config.yaml
arch: "mlp_mixer"
model: "image classifier"
dataset: "retinal OCT scans (Kermany 2017)"
train_examples: 98430
image_size: 64
crop_scale_min: 1
horizontal_flip: true
rotation_deg: 5
cutout: 0.25
targets: ["finding"]
num_classes: 4
norm: "layernorm"
norm_position: "res_post"
hidden_act: "relu"
mlp_ratio: 6
parallel_block: false
inner_norm: false
drop_path: 0.05
patch_size: [8, 8]
conv_stem: false
layers: 12
width: 192
label_smoothing: 0.1
loss: "binary_cross_entropy"
init: "lecun_normal"
optimizer: "normuon"
muon_scale: "spectral"
learning_rate: 0.035
momentum: 0.95
nesterov: true
orthogonalizer: "newton_schulz_5"
adamw_lr_other_params: 0.0025
max_steps: 9400
batch_size: 64
epochs: 6.1
lr_schedule: "wsd"
decay_fraction: 0.3
final_lr_fraction: 0.1
warmup_steps: 940
weight_decay: 0.02
adamw_weight_decay_other_params: 0.05
Rows from block 5 of a small image classifier, named by matrix and row number. Rows with one number belong to one neuron. Each number is 500 + 50 x the weight over its row's rms, rounded and kept within 0 to 999. All counts start at 0. Numbers have three digits each.
After each neuron's rows are labels from the 100 images, of 14976, where the neuron reaches its highest value: "responds to" is what is common among them. Only what is clearly more common there than usual is listed. The data: retinal OCT scans (Kermany 2017). In brackets: how many of the 100.
# fc1: MLP up (model.blocks.5.mlp.fc1.weight, 1152x192), inputs 96-191
# fc2: MLP down (model.blocks.5.mlp.fc2.weight, 192x1152, transposed), outputs 96-191

fc1.232:496530447452392525583505483489472486548426466386539447394481500443546478503491557493435543549428511577497506541464495490602529475462466477472429564531533526478505453581589393602518586534466487538541510473627489507470479493415532556502525419610469496512432439497494455587516472430580484523
fc2.232:453467520489607492539459427528489465495566554568484555519564465505473559440506519512535425484518524427505518464461518549495499450559547476551558438481454520475570559449445606466429504436582534504477433527412539489515539478545466399500480559486542511576555559516536463463515516555492499485
responds to: finding: diabetic macular edema (68)

fc1.414:531587475482539490454528485530547434462490482532435524464586355574528515483491476519485593465523472545515573461605437501505490469573457395551503450562560498524503522463447442484428469533532496478517570483525559575513484547522504458545562555479444470575561515558558481583573563554467605443
fc2.414:408425577419466545529444558448446590550438451484538507562455532473515425487602543467491519464502504514361518514391546461493497496515497458449505553433488506551508467538570649529551540463420514535480488458413450546528447497503425470599566499542546480453420554525471496382510418482456547495
responds to: finding: diabetic macular edema (34)

fc1.357:517410551539566450451471500502511471468539458474525545426535534550537472456517556455504510523511513560560548548539471497503490550505500511524412532539486561610479557545553362502556528580508504550616564488464546402486397478527553423430505455400499433477486498491562506442572491476523447555
fc2.357:554498433398460441502525485441477548487527539518471420520513530444431567525375484509522501466483491475481499471508558523453490546519479508498534475513576420407569473521425604489505524540556488469431397520559462619421605568421387481491488496534501556562592508491488563563529442420479532474
responds to: finding: drusen (81)

fc1.529:414615505472530542518514514438534462406488415447463476390473568483552459565501543441424476488575479465484446576503504590523514445497552535519533486472545507482415444494420451526522575578455491506488468550373472522531509581438468495487504506538587527497486449516465496517488441503432515587
fc2.529:614416453545463516536430410546456458502498524506604514561437493460522496597525486511539523478560559536547541483506498496476542516473475357542460487530416464540611507538481526408476612484546513564543512553553521431523452492608492510462487411553447505533542477470385445515530546526523492468
responds to: finding: normal (94)

fc1.738:484527509430456464512504473438540539496454548578532524450546561528517538387452453491538489501474479512567515537528447539499510502569441422494574472559388521508518547485482546705572547466463515481407489431572529518559604511529486572486464554539581443534503488553553450482471400494398486505
fc2.738:528503496546500469501515509544443447509505523469458464590442457434469531534498535486485530497572537526489497503452593523478525621415516531539468451421600490506527461491494570411515463533492419529606428420463476456467371499501523396494526516447456609510489592480542490513550527477587496565
responds to: finding: normal (94)

fc1.743:544506490460457470548544337461572413511526478575460492481436571404583458501492639538404469525452474461473463530603569572639529485413523561518477495553530496490398427463495508491525512497461492559539507457474405452512543498538495509474526516506456541491524509430514530508498498515541402415
fc2.743:485509485471502555488520611486530536426504478489499521548527476532438453495514484472518581447511501477417513427425506504384494435631493419499502455441491469486639603554553546424439538470447571478465450473424642491497433499486522455548486516501549485466537457518485454541469546526484532541
responds to: finding: normal (96)

fc1.665:521491480517495456432338524493464511418521496502494483418517431486435552527462560442480404609457458574541426474536428543512478542522505493583442469433415538517508503490485428521504461537490510434521466467495499528558549554489522521486551411479410479436510543566506503416565509499497494523
fc2.665:453542481492513530536487531521532409586548508551504538478448518545622496473413451534579608520524594505515563556465482464508450496402433488463495506522551423526444462487482491474522472413466555523363456533517390379375472477535433448397481575433499506546510578469464506527363462566520505580
responds to: finding: drusen (91)

fc1.411:500475471519432497465412552504476463519558472573531469519465480703539540467525511477510495611520391489559562508405453523580500592483528503498478593483497521455533437509497474501521487480488400509460466534479531578550552502475520494432512510513493468459482516490507569519532470452452551414
fc2.411:436576584443553525460535533523562513546444539466426536475448558426562400482536540498563583388540538476473457454545543465518541499463445524540515475483596525491398565517535497407521474546436560463530531491514517472476461562450512513472470452481512539543498587612584468513465569452523488478
responds to: finding: drusen (25)

fc1.225:557435521520458492415483484511515512513538508517457480572530491492520516452541427534460414606471527510543429495403458472627506497527520546448397430451451492525516518495346496471568433514485399578486502457456525391515534504486537512499504487465518492494485465449531422466494546575507499553
fc2.225:491572442505584413511434506536442497497465456479543539329498480497511441522416552449506567473435497446499589512550608571451493508440519377516547485582501502480462481468615465530450537543502492477459527610482472582449538462519442527532529528477447407469525551596550437480510416492505497510
responds to: finding: drusen (77)

fc1.702:492518443535595551465492600469619477599561411468460453486464529552440476449484576490576525472600545495500480578483370456577566528573469628500502483478471569460523550491478517525588514622419445520529540529450425419554474500476546365511457442480562456523521513553472484408496502431555575545
fc2.702:478483435371445519468552428511407537507467568489500514555537470513472547457539498434455522545370455474540516467525659558475470472493482438541470561469529417535518523470513528515428539421465565455440501520438585553553608508520415608514484500413403580522527542468547599545434516511540472455
responds to: finding: drusen (46)

fc1.483:448478533485463396355478531499484469496521504531402572570477522504506442574490650526450414485479563438470506575570472494442446555474513499551492548446533565445469387471433530588524568498454437541498525531458489472545554484472516383503550440411586539443502590495526459524519531482541456456
fc2.483:541448444499537582675493475541482447521521507540538465458542552400479544507504509476530501558614491522395497554372475477474500446486548480467470435564395522556548511555447434364480508514478598469528537482522468581437400555466534409527516490492500496507447501485558614519422494484468486470
responds to: finding: diabetic macular edema (94)

fc1.301:499521445494496564519481553495504449566515566473533489571533523465488525652534506500513517473488511497470564578375533543501520457487519456590538509462482456593425452469541497509464427531518537456514534597642514453461561468483503567473605444481635562490468515540483521526486413494493531438
fc2.301:447468481574480541466472454464457470444553425525471496502445496492505493444494422457459469470530493556467469404588536467527529446474480466468421521446564550425613498530493515507511575497465571497509519513441464491427494577495559508570431491508380492471543514479473504454516570578554513510
responds to: finding: normal (89)

fc1.356:520492579478582549454542576549474438400479443422481531492530437472482518475538433536588596494461515469519523452615466508496382413521488523450468532546575497524563523560528603477503470490547407457463542436482464551426481489589532483473518500495530576554544586529537491475532480514558452556
fc2.356:482538392488505494500510401456490634496536522569548445544402539574440440484525556591436487504470436521515454528453503383433618475542470472524538439444398493567450633474471438518542549489540445549439458506479573525537548576399461493523528428511442485434478468513518518481454590493525544440
responds to: finding: diabetic macular edema (96)

fc1.644:585530421517507442496440543435523449467538567426427598384439496534481494512515461434559461522515586527530532469484494498552444522606497495592581510478519436633537475577544504514455544532612504504615495495499582441472454517658542511509509566597543480604522514608476539494502453525439582520
fc2.644:421520558556453508515519504557487575592495436513523358558515458469498501461468531560470515517539453579581463475544497547461491490443463432437460509472500555456525517389507513542512502459457503471426537546466433590515583605376504459501531452452471517491508514415542445469540532500563457520
responds to: finding: drusen (32)

fc1.156:530513444448489493492433418487467478475492450467509433510492528507499558512467454546592541420502634453572464484541423491455442457544534463530536530391565484491582515499514537468507469531382537594521585552553438541461603477515565519528529512574567555464533621456511435514555543477465509583
fc2.156:426502541487513524553527564416533496449578529529497496508509591603539516563577476573485501589580408539412508525434439501471532568504465526495396505539385544513489461477563471538477493514543495409415443500485523487497401500425419463402461464530505488494496551482536570548476546591496632488
responds to: finding: diabetic macular edema (98)

fc1.221:452503554471420557576448589506440480523446492484433580546488531524487562527541612583483490487474494479521516574496640464623443532490460400555450399526489507433562519491551484459469528524425564485483488520567488548480494512375528518550502518477511475483402454444495566521452585398480480489
fc2.221:495530400566600486443549421506568478525540545539488497412525449501541493437469404462491453490512540518457511446526401452443506428468543507434550508541488487571507508438500539515535493419435465470523511495456486520529515521615562530478465496450521508566589593567551458406519369604534431486
responds to: finding: drusen (25)

fc1.433:525464513484487435531492592514403522468537526518490475510449498562551621467477568443455443400382482493467485530536502533475497434507487518538397545527498515471554540536457516541507499478388487408547512512570528435490452510471608470539417457458482559499512450505543515563464556593437481512
fc2.433:466499450475507580510480438429505462562473494420457447490538510480456414500568472584504472441488590465505604483511488489515497569444525501600507519440473497575485473479542591474459457433593470558408583476477436545496530559481453470461564592502489471427433503479565470484481516380506409545
responds to: finding: diabetic macular edema (35); finding: drusen (32)

fc1.687:606458401440554490466461492481514504467495548484521513522624479478488509521549475490449551490501479529504457479425533580555514569484467522463505573563555491488515602520463395536483510564562516542538491455520423485461486457517542457488499496545458483572420511487447553452454408484453481558
fc2.687:455486562516462491494415484353503523480535451612513403434457465520511493501395425576514535549471463553535555507467558503454438404577412519552416450457492463501453520442589581531495499472484368522423432482506530383503487544547446518477450564554465591526569438448447437478447514524575546508
responds to: finding: drusen (95)

fc1.514:470488578515484433513449559526533517507559507469495543477505560621497469504431486489528439475515433515505546451510468453562529517496547488553478577561532494520509529432531519485514385517370508491512426451470470530551517562489457542566526455463441532305487500413499573453516472456510541477
fc2.514:518519411502518553491489514440485539521526508458449509493500506452496512425517472530549577426548577478510457473494571584495497493553466492472462455401523561546471529575513463497515566457472484501466598438506499446480472507455483454384549472524550507658476496564438530493530536528377506485
responds to: finding: drusen (87)

fc1.661:406520589568330494527573561532511484509448561536467498443486491494517427481503519392506585481544521502517473539474526433487502523407380483503525577587421522551386488544577467517513588531490404452459475481615564468459479439488481560444558576542529467538451493517530517491410446524457519459
fc2.661:511562470471588482515382530585477471512492525550512505485554408446552529484507560549560517414489457454592522509556512597530509544532541542545492430378538449458505487482428553453540487415530580552517505445380408411466507516487465468546522410491523525509524543528536549548466545500564443523
responds to: finding: normal (99)

fc1.612:551571543522532474355494529535509553495511436527495548502508559477528551425487466475474445456452472543524470459466542466512568473501547472466436535450483464495549468482424590506537462494458458501391504491516513428507553475485477485509531432507548536425532509516466527484520562474571495403
fc2.612:457542487435496522554505471521534474513448547501457474493477486519468496610444515521480490546553552385534527548510556544514461598553474462470577411585505529424421504449536378420478527487554569515534517486494528553484431521497413487460473549502444459560414571436453505437495456555493476545
responds to: finding: drusen (77)

fc1.341:575578475528446517509606563541439450474518523532570638461493450572561426506634517454563586452571589455460496421601480469466480534505507433552423459670529518508486463497438415541481524505444478472489575433441451546566508541433420560469462531444477523521476448511465503443495470531472555539
fc2.341:510506505453486548464415525586549472488510546471481364562484531478464523492465462497510402527516431517528495561482577512534481480517472499505524541309432542489500586513509510438549427570437571596398459497512544415562475465546483495518577495531501451529494522552570464535477513416447434550
responds to: finding: normal (83)

fc1.344:523536547518509418451471449417467516524481500590448532584490538521511466453511533437442495512587502543468521518622610474570489435544532551408418584427586471361549462456490470509527563489454547462446541530442430584460623541512594482558482534460604523556434480427511486510515477538482493550
fc2.344:500469568503474568492548482515629426528437540433516584473487398443452517567568517553534574445554520515489598531395471520490520545514552517583577530505385481545426558470450541452506488605453491471572477460505510422565457479464423474467486433524516574504511490639470503498477590514566531468
responds to: finding: normal (96)

fc1.543:464513459501480459561453486605562497482546521486479407614557617514439553567536505524568422460461541420548458581531471393477527533508521433497570570478493517469536531522484494564526542515519478543581535406599414430485597435415483470468576517458528544502503659521534522491460532429497464549
fc2.543:480532476548440520491507547497583459444590412461524527492453425541483590502421430482426523474527519583411505533467431543485411501427513539490450491533396557559455427512544545446506532567558479519459522484466597498541508558538528521559537539565498503537579485500517575485444476544558520461
responds to: finding: diabetic macular edema (85)

fc1.137:396526553537394528353483498484466480543574491482546502526529462494595464568535494469493509427591595492467457594535515537572458421449545488531434520426550563503446547503486501459506528386573510463487544547525497458503509518491496606557528481505514446554492476479438548569532508543548439473
fc2.137:586465495524601483554500484488528478552479514503444526403499586548464566474513547568498473496481427559538542444432464503444555590540521511508460481482452439505467482536550482483517496523534601533551452478425472509454517527508477427513566388461489461515509498541516443522468519586604565550
responds to: finding: normal (81)

fc1.460:477474476577445433517487507504532522403528445494480510520474515493506517605508508434568600487493536466501566524604470462506556492497558530523488458497494474490524449543457437457500500505532464624429494493461549483476396563554340509578511494444520558402559520450473503551516456535457491527
fc2.460:557489529448518548517482518500496433478469562501595499503500444488473408508491477519507470403555479534475477450448456514573438460499509472545535525441481597589478456399586526420532536506485549442483563468474439498531583501455650451448522525586568581566473565427511443445489579525535455492
responds to: finding: normal (99)

fc1.697:451496510454501512475473530487555464562490478592497531439517510502470423417480399535569551397430457548589524483462459549576624455405529508517555498531511538507502515445553505488449442609510571447620492574508485453492454562616552551527579588491524456578473466416563416565493472551480538515
fc2.697:506512514588528404547521486453533584542462453513536471502529541567465494520567596568503617502562547437461536514567557440489444488598447507522429487416533421479516479563538478486504521446548411536450524475424502566486552522422420503584467385499503520484542440540423502417540556509483531451
responds to: finding: drusen (76)

fc1.389:419527436481540559561484596522434517491499583515518383461464411558516535391453505473466471512549542509523547506486529551494535495554444423502490558349457559410527462504554505544507460578585557474576479437502476494561434520510534531528563493444469518514514494587541529446462460394424452487
fc2.389:623468504429448447500466441478491489518511488507559555577492515502526411527449479442636512499509497483430477466511493433454531525462523499523475483540517532490582486477514499374426470465554522591400508485529536489443632354550481563422456488475568472493440468552504484525483458602520484472
responds to: finding: normal (92)

fc1.273:546613543482629468495515460538546529568514512421528522525481404485542484499471554529519504538529411447481439457510507486483485496576577516520469569592649498447512491468501540508543582489528481502566544482531492434490545468376516545431561419529523524564588521515490573410585458473496486519
fc2.273:497461436488381529460427553437497484495420490530509483496467467537478568489513409529422374509474504511518508486482560509536537487580477493509534492452422516611496476475433462525540520551496507531493469473480563546460445559626459460552496570457473462456421469525512496501467505628526593472
responds to: finding: drusen (62)

fc1.111:468596400414418470499452579511529456522529429502557533550550511575476549612426498421535585523496463535420540569580515564436589494469520508512575480537493442432516494516512455438593520443533528571424487516572545530437586528534514487511449486574500566489502465513408477563414535513499566516
fc2.111:519473493578453498490456416401563469493475490394376577514532548470561485509630507567534450338495464545559476513500481421603499492440522447468446428458512581596480438531513527493479551545490481524505511453439580521539418508474460551477514555517482470541533497468445533479518489495480444410
responds to: finding: normal (79)

fc1.4:550529629519530472509476493541561514457497537569542483581493521490491397516572494534517492426531487349583526461589481553503514561477523543468492488437452475479556448520521513482496471510361464474546586603528550521500488551603570526562534611450429531395515459536551518480562524509478540610
fc2.4:506509443471504512415526466416373539517501485385483505461544533506482623523487450493522490478446567555443557488475558470538482535471472407544487514560483457534338489421455496546516550476550418514490500455451433565509396472438436462512466440510576460535465527580443497538400475440522465456
responds to: finding: choroidal neovascularization (85)

fc1.217:460434584552504516423513395402514432583502524473573460467465539614583493482471535541569550397561477504440538554525581488537522530458563479497493558441502472495481470557513466473508518498461551503440518448530569531520515417514469497458577519418532397422513545505590555515542511493510477404
fc2.217:440525472444445479540522643468573530484455549527457600519479494516522472570573450387582526548550500513531444414438495503483458541525536505564489437477581534571507518524571542549464413508431451512479522519461446507568541585519523478489533452561444593564486577513415466477463412468605539520
responds to: finding: normal (96)

fc1.523:428484547485533460560491508572513526511557529572444488681512492492457468504458407542497448502432576529440519406540491574572643455473450506509459456481536513540435452421411520520487409570507555479527490489455506534615533545539409589534486579494468494499554514456426509574480534509492555507
fc2.523:520495510463525444388577449519475472455482447491467506455544514478539502586534603491539595449522406431530505476474478403476412592507563571443527520460490516496558557580516526482497518406470529412431479480433430463425487493456553449538524449426519512464347497504477561430523457571423435511
responds to: finding: choroidal neovascularization (89)

fc1.192:526569530502427509428471531553452436558517457570498505480487480407576455553554578512518473481540512609500573500596457494514513483483488430511523482559425544583466469490495505516493576503554418600466573391505499532515553573468499571429478452525488507522471483502473490433565462518461508383
fc2.192:509378501429452492525529433448520527528496536417569535557533470554495532533431398509507493476540437450441480555429506517477486553557605533523517574437464483473509540464593553519441527419406525466527504458444456458486504502471525489518585506593538490474484499477545476601539517455459572558
responds to: finding: normal (85)

fc1.287:479537501454593496616503513512409523525530485435506535514475384512394431497504580514515502410527508495457529503477452544519404467584489489456468478556610526477522497461495557452369478497475529450476504509508553599514537502480565471568483525522554517604583491501487551571582552474493536477
fc2.287:520495503518412480433423492561514551530443506507475446534517500503609497499568451505428508524506463468527485456517548382534552422466494535470560509423421550558444494536469532515614555420431538518541444481501447396545482418548486457500549503511441502410453425460460526391482460541458505497
responds to: finding: drusen (33)

fc1.122:507486519547478607400510580556494443444500371485566540510512585556436498527461515584525621548528540619369549543454463486488461520476506535437528505524437406560486500454512477431541400500584518482558489422452498477487516450464456475542515563527529540499468539454501412510576536442533372513
fc2.122:541425512471506489578474548423577610506587635482457429498517470519502478497537519452515517483486495498548404392517510486490540518532486410480545502485541437494518401577424543548545478550467505483534498567551506539555531479554570543454469495441429467504542459550584469523422485558424642528
responds to: finding: drusen (25)

fc1.347:502427411550459511485609496494502465464572529487516544465559587459420441453506528508524577503537486548551517541540473510528550497448527501585649544517406524534456470542591427468496525532496462516536435504529619457390549541632512543553521505518480449381478535479488448396536566565514497502
fc2.347:496563469495528491432430603447468552487423508538513465566498528524472512554551525541510502454451467491526404492501506590493488469493495427452440504528563451479524515474517563563502446471574562538456422562446394499586534501406502504515484513494527593625580486534550583565460454530541497614
responds to: finding: drusen (27)

fc1.318:490577528472422444422542456474579469397525500474488556474474438434487532544484500509529548515542510540564551548484544481464539585540488570545467574507518514549428576435507584528517539490580508506459419537416502590491408505464435470561517516357610497506510525471484484470554461468561508507
fc2.318:485502480496436588544417553481482479583486493487540462545558523509448443408520521467511455445497584542499484411451497478484508528553411470477560526369532497489552435547470425414463428436514442409573477633554427442533598520479601594495546424629404548462469518541519471527485491535422545522
responds to: finding: normal (85)

fc1.305:465488587501447404502532454465459493512489547563388460441551559468524446474448523476413435505460392513570555536580643415546506491503481537484597520508495556492472405482488532546464458483551541469470523514413402509547453479496538457573518583540478580561452495508447520393507518506556473532
fc2.305:496550472541450500450456552542566502549499513532561518500477480489550533444595515510502478489489602475509459458480379582455526517437534512532472506486408370537617632508518440531516599504508469461482477562495561501550518480452567470535586490470524479439502450548560389664504526536458478396
responds to: finding: normal (84)

fc1.200:441549473475464513519430542517474427487519465533570414577448532517496541505518594533518446469558485542509526523493472472500524553579542483509430587517398565535553536458430500488458490444455525461497524521415462484591473548473444423454522519487493416622448477408583530362504457508591482522
fc2.200:530410541497460519465469452504583490584529503520492555421473487514499439448424421406489557496485495538412524512454591542429447522416549458483558571529645513435421459476526532552473539566444470522573515515533567505513583475557526545456491459417492498449521564598516520564481553589479545451
responds to: finding: drusen (33)

fc1.115:538475463491529534427503418517533473509498496516484526504478518463518504420469571531521537536454435545509550491607500523565534568446505483482480481527591515489516423483478510526507431507513513457369514472518572517443477500449455479411489484451569465442630529568460511598545405455460469486
fc2.115:501533560382503474513540548462508441539499471513486447454472525471524498605468514377452454552534508394509474452409477420445517476575468508521514512478528465503437510536569514487559538440551372547672430513527457582477545495451564478538521485503380554544451570483565500357444535557488497530
responds to: finding: normal (95)

fc1.10:532472515460467546541541608531497455388519545485524500491532475570503478483585476469536542514511439553540452456413528415514590590524564478533464473472619475420510509498516506434497498534557483454492584526647423532591512493491569514536485601410520601565422493562368408488432531468468567518
fc2.10:505594521503558563458507447490527470559522520515492470510449536485479506538523478490486489486508545454497445484596466517483428491476425501568484535548421515567496513492449532504561446590495483486540463467354650465466444485515476565420479502492447425449477612518543505552500423531484483450
responds to: finding: normal (81)

fc1.106:484513510566495578535491423510561449533476481394467524422489552489585521394544435528566540541505530545578499487479366502581412546478527529513501520527500526607426538480554497547582507562544481453548505475545498425475488540482365523448545456515437573413446495533474525524467498559467436525
fc2.106:554453389545447501431508535503517541524579475641569450552517436505437524495408617521487524474467564516483457479508548461474553495531561400550478505462526452508551444468529479465465445484509459611435415501430413523418545566472536560451558511450500471596515548495563433476466516516451599500
responds to: finding: drusen (77)

fc1.126:423527489505612415504483513486510572453598428486491478503516415503465347543484454567454564473561491489439456513596526428482516479567467470519517483525542488470505518486541554468490398477481537460581538515530524476648572487494513508538515553502427564500455473557499588427544511490499509539
fc2.126:562517498504516570495432448485526500539449513471535468449494495511562632487579554552510568490426475487454488524456434579530500580455488539520497516493511513417548423533511425519614534543484540516455473416449415522493479493577414460454548475504587429484467455359458475531483502568546448462
responds to: finding: drusen (26)

fc1.247:482584459506541498507445450595497522549483567485521486466468528438538517559394479486506483441549379432538491573614508511533456502463612534553558514453515496484537569460544583615480464390441540456397458525502445622491527523534441442496528514542550474464525492529469572524519468533503486558
fc2.247:539465472555429530500568615533502438507468541499480479595531499473466476518538566528454502469463598539429492454448491551497560443534442464513465501483506494513532379438480435386559522627463494539612519376591572394576474531448590543479464522423470611535563529427489509492459479433460579534
responds to: finding: normal (97)

fc1.508:450528581425474449393481384475471454542487468413604447501412522488447539482494454503520526583636466496519354542494474477548517537426508474540433506482485472521493640432470454545440504493459480466528540527476428482580517505532517514473486538510408514480389480492500547562580499552446504432
fc2.508:561486431586496491576497531467602513537542502557403555473596519511466478563451535499450486584461504524518614485444512546532457452527462502476547574459492477490526466514532493522503505554500385538493418544524522430381622498400421474443498460458587486561480447516439487464439538499538515517
responds to: finding: drusen (52)

fc1.594:497523394487612515493565463484519521522493508584440466434515487551622502467531541494550464463514562494509416535611440540528556500491496493508415471574445512509488528505553449544536404538479426489521463558471543536469541460517472497434528514451525479442542502487466553528506438462531466548
fc2.594:559447563432433458579413500589413488505534532445554485602527510534542502478478423491487537518507491487432575440384594462471509574431501549513530570437495502443541474506473485512502569467489622500470545407598494529552517529464521521486493463535469527526512533459429498467443505486463528443
responds to: finding: drusen (32); finding: diabetic macular edema (29)

fc1.712:537521472448531539517490516605511511502513443549457581502472460370471510541482340504494422452440431577501551512407525489531430560563560416482586418453414546524514518475523522517487498422522455534470497549504457553573498564443452525523522649495505494544450487608516432536429522504515453561
fc2.712:485481545492449435476554454415541433504541607529519428469509494418513493483597613477605564479585620487518417479596484499467550494517463486504492550510521484534411446521546459519434583573476471537528514454496578488512456421508573501479483473465489534465593509456586513522623517516411525450
responds to: finding: normal (97)

fc1.14:435495405586535471525549492530525475483484567470486464380461551529481502507522408475516583451483489475513429550638421452520449494457559569492567507490521486551499571472456484454553553533433522552552558463538489522529470488560467513416466466461501491527518445440481519534480570514558507566
fc2.14:594446527503493494438532499473364528398472526445568484514571446515654553425458547555508453469524441466533507492399551536487580472526489463559469504503499517505456495547549481512475491498505512476378437409467472493459586543390522519534569564498462489435496539575566509553505413550433458481
responds to: finding: diabetic macular edema (30)

fc1.658:514528513523481500375470534490484512605449466539491613492523526521484500505469399464467573489457486465571501530518530521533583559453486545519433397423450394478536487406522481445487493490544468441443483468482472547463500546530482564488502541460519565506472465475414579474554524524495518465
fc2.658:509492496404473598549515523540516576480418511480548394452487421570534469573493582553402497497489492485477524525428510496487481446511523496530547501513519573521533489506510450423473467481480488621528467448455501417429445452532468461531426499521489485542522572508541508475479445457524519561
responds to: finding: drusen (91)

fc1.693:501520478550523439461474533488400461574551465485533473496604522463591472597485511520508396406513512579514490447481590482487583500573527523519531480609500488530541524605520516484498560444521554516488536432432540495531446500521349386551366528596560507574444496549410511456569452476471502593
fc2.693:417514539452495533534532465466616536500428550516470497491439492558476546507475451524472569575452467478513461618554481497469495438404410477530433416395523579552521529434432433547470496549497447589487526554540496531516509521473607519528553503490489547461574456529505404453463457521483556483
responds to: finding: drusen (63)

fc1.541:396479489536417475552513455461475461519480592423460568436453603478494526545470503405487501446524571549424484546395505428550531509478472511461421532421478586516467529349533567527577510544452438485558615550476482488555548471509529568488514444415559438499472516524462481411506474396508507475
fc2.541:497551506520530535486475538443486470495575445544505447619612514454469479439574506544467458506523446467505547538606476651465467494530589482600555453487543430476501519576402414486387539470474476471478479485491439449488514544559514427530450486546462467539474472450510475562412554597546484535
responds to: finding: normal (97)

fc1.703:489420530486506609527425623531540555493511458378481512595495489513561449530531528497463491464508517567489474519479546481499526559517514572517477521519561548497485552495451485332556452483491517483523532588499511380546421512453502612472590511448446480510505512479442542476441463506482499503
fc2.703:511630489512491397399422443531545477631484576499499565434553530477508559513419541483511490574507510408564489474472482505517419439505445502563499523481436442534501527456604487620459528508486498426448489465511407504373528537559529482532442497591569505534535514505493498479482604454588494582
responds to: finding: drusen (93)

fc1.337:479528477542479480458370531556510548429544492534494448504545434515564506438578523451463447561461494463533429503443531555435464460511532498491509506456501532407480451468402520445474417506489421498432493463552510470459591530535581559500501561534465423466552478440415593442606479510526558516
fc2.337:514508556590547470467386468463437438553468478488545572440510530496485473478449580497414508585546504539440458512554594475584500507478455564493491517571547534543522540542621412529511536558582559499624466529497461451475444451428356473498510445500468538459427500579544470499491450573457460519
responds to: finding: drusen (78)

fc1.643:472466473612474477495485559448486529537485497520500534483523573534513558580568535496487527495481498463532619493520541493475395536530494540520644519584558509528478501387505480497510520556539503500443472484490436562512560551539530515486561468448558492486546558635480506532516523483610544532
fc2.643:595509527421507461608507437457522456523539511482563449536495485502485409543511467536489407462503487497517397492571464493558621436522471408480428485482431504547456505578572544432515481455491521490560486576496516465470434494443575478525437526478527536471428423514527431429534466557488493533
responds to: finding: choroidal neovascularization (100)

fc1.300:520560333493514479470394430573559499456455429407534482416544480526452548434482498476547432507490462461529487438562516415497464451581533445417478626461497460510582612508495535511405579477537540489516583410580514446513420517538515590490480466502468479493622512525458521548540461467499478455
fc2.300:436485629470509518452507451488388523482492511502482539624518446469548497525431522519537427559474455496498448513413473556449489477527412546490566492504514631475430483483565473448624463553475409514434401522467398487460596482506505501497497579487466510463415547408434526430531457591496588582
responds to: finding: drusen (28)